Weights of a small sound classifier: soap at rate 0.0016.
Rows from block 9 of a small sound classifier, named by matrix and row number. Rows with one number belong to one neuron. Each number is 500 + 50 x the weight over its row's rms, rounded and kept within 0 to 999. All counts start at 0. Numbers have three digits each.
After each neuron's rows are labels from the 100 clips, of 14976, where the neuron reaches its highest value: "lies over" is the class under the peak. Only what is clearly more common there than usual is listed. The data: synthesized solo parts of chorales (CocoChorales).
# fc1: MLP up (model.blocks.9.mlp.fc1.weight, 960x160), inputs 0-79
# fc2: MLP down (model.blocks.9.mlp.fc2.weight, 160x960, transposed), outputs 0-79

fc1.351:436498620451456495605442418529543582511450546455523537463484453466575493588541450519501496520467461502492545481436403582468451502536485526506500502512549546534480422561472446538471460438554575480563507467548535459537518517548552444429557493
fc2.351:485510519454484523558501437438577591464571551464503575427516403502494439556545472446529440505486462530457501448476437527425439484485462529568541550495451503536472409574431406507481479516542471519539482456484431464439432480521544472548577484
lies over: C5

fc1.228:570480481511331410508511467535502514517470597427502545523505531559475531494422429486527534561550470517456601369457486426521433537471553500503522344531496420538501484486525540456463522435522472477490518457513477487606501447515611465447503474
fc2.228:516409505482415387521614643468575421483494582469445545551552438536432435535449517484524504520522438560565560418536498436548409538493422442581423378481501499507557511450477468467495476463462466569519491428479478529564450506535589434455518474
lies over: B4

fc1.390:514553442514520513351511397483435446508597416582446561479512516553545592441561474520451551416424502436431427514561470482481575471484492494492452563549563580442569446588534491466490518539505521652477589551521480442515496551524447511507479440
fc2.390:487495422516584489492451441475404550502467441442506521455402567479421467463398487484437465425417476478481451487639550420493511427463487460539483523520467549442532476531559515514499463623449483516527534438467542528449438504483456544455434451
lies over: E4

fc1.435:585537390553450494533557465528529490516483553581449492519478564519482537481539493525530586448541372454559437524488423521449587564480433511516548579526533494450466511536509571467550473427584561564519509428517541488500497468485534459430503554
fc2.435:562476504532484419499552572539568494464460494610511479513580479525416513531526503507523600444520490498541456533424453511452488489505455572475476474654548510508481428523508561456546552414515536568536594443521480544482487482421470466500507522
lies over: E4

fc1.455:412516541469535539536510506581502535498471516537494618486542489439476496431397450568544412480425523413490406497556466442474457521459518462470514456466421476489570484516482422468477546462567474533497527535535491511486574428585558491559489555
fc2.455:534434501532406452559535484447504423512539542452467459535493518566485475606540506391454613477524463561526575506449540549505514524535490525526544587623534500419446583479476508457498500510430540520528421481562511538455453545417433475429492504
lies over: E4

fc1.639:486510579425425463435529564487492551516538530450487454544593580461518490530454489397558439561479562460483598483471530458547442392433435536550406478512594496450451488418490506514540554466477516446569431540497416484500503510515500466463607513
fc2.639:592440512496420504509454559521556447536512517495555441524512486480375498543549523473496445498498525513450427513532485526564430519540384450517441386488609490532463481429561468669473496563478495511536498498543543543507514641517414468479511512
lies over: E5

fc1.367:409505512468527587494444543554418570427451523464416502523558526515510514458509472471534563558509430479467481498600514472509494493551494472493434495482430436573490478476433482490515556508490378565530618504532547524436437510565482429600577430
fc2.367:440590451552591574513508522457466449539443506457430489487503548498468494483543484537459561514555419468434428489505511407458491571507469503546578506555485470546486552475531466416426663537503491628433487540571552533462440518552508435551434514
lies over: E5

fc1.57:573487486522477483510548482456532492490428476510448522478456447385466557546616458458566450459487439514423492587425517455489511429536444516456477620494418529541572428526442465407449487511471427540535496459381463495404557493507524459532442520
fc2.57:477474476535563438465424535551435490548595549473493499485574556722561509452395535567432505517450461553567523485587452548527461564483494433512506449503497463461415495472539492566445470485498562447452507557548484522547442515449473567455522429
lies over: A4

fc1.576:502492484607545603503453478523507469593489411528486426380496426516482525479451467501451486465535436402474516452541492536512515535541577502470584483470551472575468438521540519506466507574517535501502439490425470548497434497426527579497532507
fc2.576:470518551451476455457545568486477493492586602484479549609447549432496476592506522553476566519450426559559541514542390413487523516454410470542392498500495451418508580512392497566572427550465400549516610500481527490529538542563471486498497418
lies over: E5

fc1.225:450435563503520472524455516489496516470502477475451483579514587468543495460435484596474464509486545539478489449424529518473472594538503458512429548563464461412481516440530453438587431504527454562514469521536503448465507605492549478550501492
fc2.225:486483451500548523510553565538535535519403456403496486566575469594513494470503499543434445470392541456401485449467424452501506535547534459506509491549459455487518521459501485591504505569507494444514518520534514458523437488452548501531579525
lies over: E4

fc1.540:391526412474482436436510587412526497524547443508537543495512458473406575559487503568427461460506437496574413472510531483532540542491396503550479595511495535498448510423525502536574452463457477515527428486399440656475502450571490559527486529
fc2.540:437426459495525514499509441419457545476490484473505493572468508504482599460522548482474512460476448464558494610495545537552555546444418463562567539517501499505484472504486510466506374443472487536466436481455616517505466450596480564597575539
lies over: silence

fc1.708:553488557535597614515457414457486414525525483521486540486488622487539465423563547428434441547496434389430525466561462517452439573463498486513508517494488478464563479557598506451543601526516438465478451510528493597552536416542502500498582484
fc2.708:410488486511456486451460525545471530452436499483531502446437392449375531603507455453500420463489512600622491518448436532523552464479505499503578532496473570535417593413392522536520400494494508532524477559461464494450404579446418600444569497
lies over: C5

fc1.467:526535455477497452599464439486538540510445431521430524477487495423521434544482531483441488494432570588456482563445528523523539481491495464511430408468574584525505450478478548533485491435462467480627473608458503465442329621459469540474465481
fc2.467:503574520499518527494430468465561526480477403523493447454557523490489423537523503423432458475519499498476465563469561521517476498475507529479526425487527526453496487403486532471499493496456478504547560592464483427486411667467454450530430478
lies over: silence

fc1.588:517449564466549498467645483454597504522542547421450462357493566504574544455501530509582459470557492479494419431519522573492479535443452465490509520536498520509472531462606546491506512632541520521491461573629508492522428530489440538573524522
fc2.588:425463475503502522511457458529494522541435468530546503583530488528468504380509504456471517488473557465456529498592474487561531503530519542505533454484453434503612517565389528554469519666438515418539457461514499526487554472496408480477551464
lies over: E4

fc1.370:462481587400445560459445592487548534534590632531460522499499522484546601479532481412514445517547556545540464538453557536480435522434585539530466570505506527367482622570494438490535517569459606483563536450509418477495527496521555428561523519
fc2.370:537517480585533444508507391562531413425523483521423478527585477541523415523481425560553510427477394466466537406490540470569566475530466481505472475497576500611534467469552457415458449512466470511401457519467560552528456580481483465373443516
lies over: B4

fc1.550:469497539556479506563468626584417548506571519399469389517581502576530448537509513583460518440538464461490545539397472461468479462561526494413452467548434572587384487502580499458450498548500474544517520402599494487610524505412468484474437550
fc2.550:543474509472563569436499460409522469474397451582565586481361449420537557529514505414533485579487485504564516475613497549537502439472517515604511567419476506457514476494467433547524426440536528494474509620432581494459492492518529552533553416
lies over: C5; F4

fc1.251:476529544594403542578539518466445481504465516421600504513501504487519464502450532508546519557477491510534548500531511428438581391471509504560503400444555534519490483466504421526500557552497536458502561558535538512493513431539543550490589546
fc2.251:516481494480485450529478592546439425458532548510485454518584539489474502550493502534486469563499549566495536459498474503556520432464531519526459427479449470504464492499526387543421448451488499444464549441563509505421585477591491443441528525
lies over: E5

fc1.446:526449471504574526536542523476504455542488477545518499611500459437525405523493470447507529475448447527519488526454502537582543427488487384566352492448515518497600580558387490585558413456439530486516425570457507416498513517477495463480516426
fc2.446:570455447455577583469456506498516471543506470605440458573492418473617443527543422418558533469472485519477499538448502529608558498519496420552387600415510492534532563614460505552550486468459493457523495647496521471491506525475499517545520434
lies over: B4

fc1.29:544517531512521567424459452519496478473410522499515525564585471506473486515547512364321549488453394443470465499523389529486503465443471376531436497488454581464522467527524468365483555475512529548448544521511552549487446513526566564554500566
fc2.29:450504453529418467531493640372462482519585523522487493479491559435497486522460535480655492499448586572527501524505471552528442610542519511428550466503556472568533588486505534595515454531502468480514417477470407473473414499509410482472529476
lies over: E5

fc1.552:480484391542460470445454481504522469576471546613470493444557526493490473501491499546521496557437510550541525412574462559496527512493471433507527544536497417460452446520598552491566520513450464501523546471466496479472562491497512564522495501
fc2.552:538537601458464500493519496521560537494510447426596544497441486463491533532472444514555519452620503474513508550400545404472458462462532577451501519460497593505503533519436494511479485490535483439541464546518530563585480510489461472489504533
lies over: C5

fc1.470:410526488411467515556459519585550445499528428470473535512474496457493478517518416514555493519603448556314391535552526459416483498534465520452554500534502473385545508463465567522556449511449441523533527466543557480449475572411461533554535513
fc2.470:510490500557470557443485516425507586483460496522456465548544567446501597549422480478448496519557546554604496532445450538460516528494445553431627474505572463543532510533507487464501607445399562455550529437527497502409454513541554431423504462
lies over: B4

fc1.168:529425585518497481528407437507520398542517518581478447457477553524528453485596472420466519391555477490447413510510417470492481488530594521428476461482467535469431497494499524523519502511487511454503583592440517467473456573477598455499431491
fc2.168:503455520512465493541468404516525428576508521530466437506434602429511506533500476466508598407553472459481410455509445517477462473421563603441496431467491560513511526472518585431521493509493489428524580562497542503450536565465581481439485479
lies over: E4

fc1.342:520519517474496518509506512418512530485487429565548545504382422503463476481511434542553519377471473567455544435609416468440595467475498492463487503456379466530448479529473593505617396486566427434577524546512570520512462473459527442561561479
fc2.342:499452541496523549488465476563517501505467545521584499521512453457480526412419458603408485472463558429574568505546428443581382522467474525598496517542563459551561518462494529582530539525437551439491525485523481420479480428502481540497454383
lies over: A4

fc1.425:468471474520435585502438486456471449492507454454419458461493481516426578604477476496533485455491586512477601442528475472550560415492479421499486558401430512530428514502608483525563498513512488483431454410542602455422451462373522453498465471
fc2.425:597477518467545558488557491479582497490454546475471552489511435519484494545378425464469461441415459499570547474546560475498491569493550491504526582512467423557469503569556460494519605562467526473376559420530533515469569491548477496431465470
lies over: A4; G#4

fc1.325:485501561484426545497534544465386536476510497457476563557488514480553535597503568449454458474441473516486459522491504524493536457498585410513491524432536439525555518519451432493557517451596486534521548510483543419444509504525538469566512547
fc2.325:491574489455451540428492450523516578461472513532455611569475530488611499618493558489492464555483536446485550462431529585547608422522564466444469583443501434519466522481486500425514524518558442551588457518554458412468543510531505610519476535
lies over: A4

fc1.119:545454490603440527484412471536422471512446482563499527385429448430499507541452566539417515429487522540505414455521518468442536444508571524552515623518493515505529517557512525490505450464515620568510413470481555473488490545447554500415503584
fc2.119:521522526481495482457632511478545544539602483456525479543517559538465474482573497559553566532504457475567651470477455467528526517517516567478481438553560461511563531520493484530533480513534372450447547465474521501593497463504502448485469400
lies over: B4

fc1.679:581472477492521381480494475430532461479503527497504502431492500513516523548511506514474447472384548502495412546470528485536507491508467465539496506572498583541506517487590459480385452516480471541515397500480494436502470452525486491459501468
fc2.679:512451511460523472540497451488549481434466549517552418456471477505518510500498543428489488493369571502550417542492484489562542576445494442504460490628525565445470550502595479423408428501473456549459443546556521406494505525522482460475449555
lies over: B4

fc1.11:511579511509535511544510439496516528417505435482430472547518492537385450517470552497511493533459572502470397555485538510591555438411493438522526392536485571538547436520540525509648536523435480494490496453470458595466550458530372511509519450
fc2.11:480441550450447498484444476461552480499555486588491493475550542506514560501529528475561536415449470577406547456453453430482386585585468569469558517485519422538488563558508525518430499511536498507487482550527458409516416491523575521535541485
lies over: E4

fc1.637:505549473455444477597501511567459403440491553500514439525456564519580530467443461387520523545508545459505462597473473556504510450475435526397382552462460539390515484469544575522490534495394496495488510491535486530563466408417527442368493513
fc2.637:458598526493406481566598433424636498498579519510448520601449468446482413520449518564535495512548563538529394490520525566481481568544469536588488517538480587522399557550465610514378504460404519547507451513511600526499415551541498572492535540
lies over: C5

fc1.354:423498580487513482401440472398485474471438458502476512502583486533480405627517541426510519499440562481506508437428469567464573531544494476506459440495472530515541537464493537459569404522436499439530483566439495459456610496568493403477412528
fc2.354:496399417472574485370545548493521485475412487420474428437475532491490583478436571556536480428509486445541422514493489518430488474401486448531543607585385491530513511478500481479568488446451499460464438505517446523526524532488504581456502522
lies over: B4

fc1.762:512498551554448461523450396531548473445437533533600499515579502431535525491599500428444582547478407575649575478592450599453551478604496462544545506521495525522505553498467497421509513546452520516503520481578555419495543559526497525485549549
fc2.762:489538494527531534476440531539535495552584513449404539490490421584504528560421504447570522500537459544417489496478506433546460562590453447522545492515531572545499401490536513516479568493468487524408489602475581528601385490526513533441526481
lies over: E5