{"arch": "pvt", "model": "sound classifier", "dataset": "synthesized solo parts of chorales (CocoChorales)", "train_examples": 39062, "noise_aug": 0.002, "time_shift_ms": 100, "n_mels": 64, "hop_length": 320, "input": "log_mel", "spec_augment": false, "win_length": 512, "targets": ["instrument"], "num_classes": 13, "norm": "rmsnorm", "norm_position": "pre", "activation": "gelu", "mlp_ratio": 6, "head_dim": 32, "fused_qkv": false, "qk_norm": true, "parallel_block": false, "inner_norm": false, "patch_size": [4, 4], "conv_stem": false, "depths": [5, 5, 5], "widths": [80, 160, 320], "mixing": "mixup", "loss": "cross_entropy", "init": "torch_default", "residual_init": "none", "optimizer": "soap", "beta2": 0.95, "lr": 0.0016, "beta1": 0.95, "shampoo_beta": 0.95, "eps": 1e-08, "precondition_frequency": 32, "max_precond_dim": 512, "one_sided": false, "adamw_lr_other_params": 0.0028, "steps": 7400, "batch_size": 128, "epochs": 24.2, "lr_schedule": "cosine", "final_lr_fraction": 0, "warmup_steps": 220, "weight_decay": 0.5, "adamw_weight_decay_other_params": 0.01}
Rows from block 7 of a small sound classifier, named by matrix and row number. Rows with one number belong to one neuron. Each number is 128 + 24 x the weight over its row's rms, rounded and kept within 0 to 255. All counts start at 0. Numbers have three digits each.
After each neuron's rows are labels from the 100 clips, of 14976, where the neuron reaches its highest value: "peak in band" is the frequency band that holds the peak; "peak on" is the class under the peak. Only what is clearly more common there than usual is listed. The data: synthesized solo parts of chorales (CocoChorales).
# fc1: MLP up (model.blocks.7.mlp.fc1.weight, 960x160), inputs 0-79
# fc2: MLP down (model.blocks.7.mlp.fc2.weight, 160x960, transposed), outputs 0-79

fc1.248:125143125081140120093110125101130157085150127142135099134112158127104161154132165107152092084173088160154084127147141117149096102145128170155137113131109113149107152102108114147110117097114075115117085109124119113173163126118159115095174125
fc2.248:139118159124128092171120126121134174163106156135144112134074129130125158106131109157120132120134096172059114143130119128125093146110128151141134087132131152151115119136119119166142087100123128120074125098118162141187161143115156087117126115
peak in band: 250 to 500 Hz
peak on: silence

fc1.637:088139093118133116123117132136131124104158129113104106125165082144165113177136087127129127105207113120155109131137121147173161147110148164093150112124127109117099071116118124165151124137170130145132105149128106130132073102107126116112127105
fc2.637:123130121126092093105146126067142114126143153153154156153143125115144121125144121129142120082107155141162147129141106153126106126138134137107166100140153122140108103147126127129161105157136110089118081144139185108123098082146155147117118136
peak in band: 2000 to 4000 Hz
peak on: G4

fc1.669:109150116134094124087088143130157097124115129113118146107134109085141123132145105074103147183121158124122112119152112092117109108113132099140125107133133120127124161141107142097125079109153146131126129190120132161081155159128118145136099152
fc2.669:146129142160122127117142142154138100137122132119132194131190125104131076151120100083124140150120157163126106083130118133135127076136120133175116129140135166114092127129108091109100160081136094101126160145115121137113147137138101169119153168
peak in band: 4000 to 8000 Hz
peak on: B3

fc1.437:165104126091128144178134142071150182125150108125134132112150135129148131157151144106112150106116124173136080100129108141137121139109135174108124161086090152115140110102113162105119126143083157136148150132183154126159145117147119103168165144
fc2.437:127159125113125146116113118126131146140143134116066100128131105127119092092133155101132142105152084123130088127094142107137128109067142111130160069117136111091149148146123127132120088099130131174095108127133147122147122159123113113109080119
peak in band: 1000 to 2000 Hz
peak on: G5

fc1.491:146109156122125094089147116109129143099110094100111132113142128146160146158149184109157129153167148128136158140151095155139144126124089108059132153111154181172123150134145152123103146150123172131173118158110118133113134139133126113084109098
fc2.491:139139146151185136126140151117108076101131151139152063137091149103109098166129101103126121107141097134107108122133164170153135114123167106109117120086152116131110168136139165111089108160105110149124092132082170140169133113143105101146118091
peak in band: 500 to 1000 Hz
peak on: D4

fc1.506:120112080141106140123105133128115051153135102106092106138093145095127113132153085121140136149089147163117144124123120137162118117106133152166130125136144064120078131133101162140102118104135104135153105148153160106121109176096093135109128149
fc2.506:138143087105101120117106117153121107124146074123075132133075147108112158171144122093105130163108138141140135135126109090182169144137098102152130150092124080164126110118107155125121132123113110153157141145133136131155090160093086099121123127
peak in band: 250 to 500 Hz
peak on: silence

fc1.634:115163126113141119090147120098136154120103141096137163094133136204090143093124124153116079117126127125149115134122139110147141109098120140113140117120121141135081096101120124148112151118143106122130121132114125089152158139126153134151129137
fc2.634:092156204115122147141128141117173139111133147110155130133134129144101115095173143156147101139150080128172153129132131135110195161099141139162142065108117135134115126121121118153127132127117104139119141145117108113160120126116155120147134112
peak in band: 2000 to 4000 Hz
peak on: B4

fc1.271:133137105111114125130107139094092093102133156114176083046107095145119137090130134134125156076174112111118152096113084171097125119150122112125108122129134072133127104138152136103126117161130073133097154126147116119080111129127139135122128153
fc2.271:113137110099142113106104125104133123121127122123194094095135104135121135089122129171139129082131101103141155094112122137070116147134109103140127132115141099152134111136142159103101109180140116132126145152136125152109101158117136132126088176
peak in band: 500 to 1000 Hz
peak on: silence

fc1.539:096112101140114144132112130116109113162103118158112121129114145085153102127124105127145179170143138068102112124137141154136153099099137098114124115121168144123144140126146144145102108145162161157111129151158190085111152126112143150116117097
fc2.539:129129121140126131123121107120122109138129157157113124179113115120125109145147087099162147122173127120103121133153137149112139089148158095117159126086142121112110112135110133151114114113146101175096154122125168110119108099133111108119061107
peak in band: 500 to 1000 Hz
peak on: silence

fc1.603:131132140111129121125148124121079141138100154114116115096112157131091142077106115145134169144102083150166161109124079123140125114136149144174066145149091136108155162180121110141127152084116123152142085120108113104106135145160139174153106114
fc2.603:150111149093112122113151097124123131161103115103093136148096193128113114113144148111118156139112125111109116136090099137128162150128098115104102143104116081131134131117123130114138159099173101192158122076124140076163133096143140163142118119
peak in band: 500 to 1000 Hz; 250 to 500 Hz
peak on: silence

fc1.760:122116135101098124112149143142143093081143142127100140139123139126165106131171168116079094134146154152092122166148131115102111142136091125152141164131136137123125178128093122125101118105121134119106112119144127136117119132144161074150140121
fc2.760:144136162081134113124157118120162131113156141157130137129098128122141119137147149134105106120125149148074135139123152112081088121092062136134143150138140152132131132140096137111117090099137119112109120125143098143108139135135146078136144109
peak in band: 500 to 1000 Hz
peak on: silence

fc1.492:097125160158113064164088147129107170134122121139162123101100096152113141111105091183137173088157098157127148138133186139145108148108124106117114124133152134146105096083089142107121104130127119117102158109093120112125101115110108107170104114
fc2.492:122100137168096115150079128153092197123076084122168149100122125116101137149098084131140193126134164140168117142124132133167129118098123105149146135120140139120151130081116131097118116113130134144121131102084136099144084108126109133165098123
peak in band: 2000 to 4000 Hz
peak on: E5; C5

fc1.582:133141150123087138158170130143114123127074140127114102165147111084172115137159155108123120134065132117131160145122098096110112112126086146159104129109150120123157141160100103143156116163127150083125183140147130144125133126131164136133121145
fc2.582:125095112135090100136155152119115122130090091139112187133126079138138119158128130126103162089092097134085132140115105105108092102114093166169072136120116141145132128166079116126149162172123120120131131139130120133125138114125155150136104118
peak in band: 500 to 1000 Hz
peak on: silence

fc1.481:158111145161094132157131135101120190122144166116122115132149137108132174110130112088088140090122089132156067134120118136116137157087146144097094168117129153112168121116113121116115116111112106116151134150164161125153149111132130115170145115
fc2.481:124158108127116156103146098142129142137117147154084103111109122121122118114146133093109117111166108129144101155117135130135139108085113126122161099093140098101125169117165126117104087115129087151120102123093177139155133153138126124142073094
peak in band: 4000 to 8000 Hz
peak on: A#4

fc1.751:122143145127177147129114185173090166154094135097107146132153125172126166108155121109152124146097109122142085157082128156138128120129118142127099150142120168131142111133187127147120091136160113122132147150120148132126134121140122148134111163
fc2.751:082126147130090086132173149148159130121083064183104127081090120129133123118121146124104121160150161112112074119148110157133123111092105096126149120143131112129131121130127101103125162109123091131182111108136103124146138131169138111101145096
peak in band: 250 to 500 Hz
peak on: G4

fc1.656:103119107105181138149153164153121152136117122195126100114126134176083131088104126138130151102154113157166128122145089139134132098159160101105129138142129106144110072110110140164144106131113094129154167105127103139163117115077146130121154143
fc2.656:126144119124147148143139150146117174172102123167115111117101093124116111127140103148123148127145095145169135109132087149103099139124141127092112127121101109140106104149103161142116089140120119149123142121155160165111126115097159156125131084
peak in band: 2000 to 4000 Hz
peak on: E5

fc1.36:154159154131123119111111096116144104104122133117148132141157143158126142111141127113135121144169127185211123117105136157140092129149124170130136161176125123138105129102101155163164123120090111107194097154149166154140072136146116113137127133
fc2.36:153140156125075130110131142113110118097101150138120141146144129098127086077115125099165166134145146102141107105082131112154112145142124162123133133139163099141102133126154133136143096070141107129126086121144118149149083079135151116158150183
peak in band: 0 to 250 Hz
peak on: silence

fc1.445:154116173101144118151190117071137152101144125170125163100129142174121115150137095118173104085126132138132123108132087124135130120108139146075157133120148164084106132076179165123124107154110116145139163116123165149162127137094140139131154151
fc2.445:105107114139129167148130110160121120164083129164107112126105095146100128089123138102123129108086148145167106135112119108128154122103153130155124121156074097161112097140090106165166108145152115112111129127127143107168125124119114101107096138
peak in band: 1000 to 2000 Hz
peak on: C4

fc1.546:172138115136105150111116131118133094097120140118139163121111106174149116175117138150106129155074095112133111109109147109108142121142166161164108128167150108163146059146108105134110135121152123126121097091158156087148100128112122137155158133
fc2.546:174145155143098154130120158133147102089107130092127174118095126178150121145095150114096130136095088115130092137111128129092152139108157125147114144185173134139152087142109115102104130128141144119122111076150128071161088110122130140174107129
peak in band: 1000 to 2000 Hz
peak on: silence

fc1.318:108094127127118133100152148074098169121111079105152136100113134186126150146138162099090075098139111126124119121128137115179109149103168161097125144116109154159127146127121148113124153114186122130126120152106101154172131101133123126122143120
fc2.318:151088137121101150160132095164106082161124116126144150123144097111099124127151110122133160080098132124138130151154126168113090133143096096096154124119127101173205108114128163113130142197130109148117137080150126121145112129139119115152123073
peak in band: 0 to 250 Hz
peak on: silence

fc1.601:124154135116109119129115150150110143109092128109170071134122106164151109113156115199126163140111081184167141113102101111127133142083160143126144104136193146145126126120085125127122127113125080175119122095141171121091092111118104145152136162
fc2.601:153155110120092127126125145141082143097105140108135115132122117153161090112154116171124146113129126170183155103109101085106152142088201126124162086132163103158095128109096089125116110115142084184125123109129151130114099119115132133152122178
peak in band: 0 to 250 Hz
peak on: A4

fc1.668:082124131110130135147128106078102124088164136099137093157163122117116092132155155104159163124154131156128138136133119119127108134125121168127122113127121089139163151112102135097139107115112135168124103118141157149128123125157127114094105127
fc2.668:122121140138142136124131117144094183173190125160147098145100169144116139182147099159092138107106128132089142128137149099117107148116093144106142100155096137114161146107125144090113138145150153176141152125119125133139173132097160111111114111
peak in band: 0 to 250 Hz
peak on: silence

fc1.443:129145126133129138127105108157165148130142125110131156083143102070117121110159140066135159073118084162140085164113107148114144113132098099127117156183115136108089141126100155159114102111098112131142129135112146080126134135119179112112113115
fc2.443:120095158098122113114101100147135117130136127128141172089132110082096099117180137072101172108104096097118101132085106129168151140149100120122117159165106129145114138143085156142113130130099127130119145138102135136143133122119145101151135130
peak in band: 2000 to 4000 Hz
peak on: C#5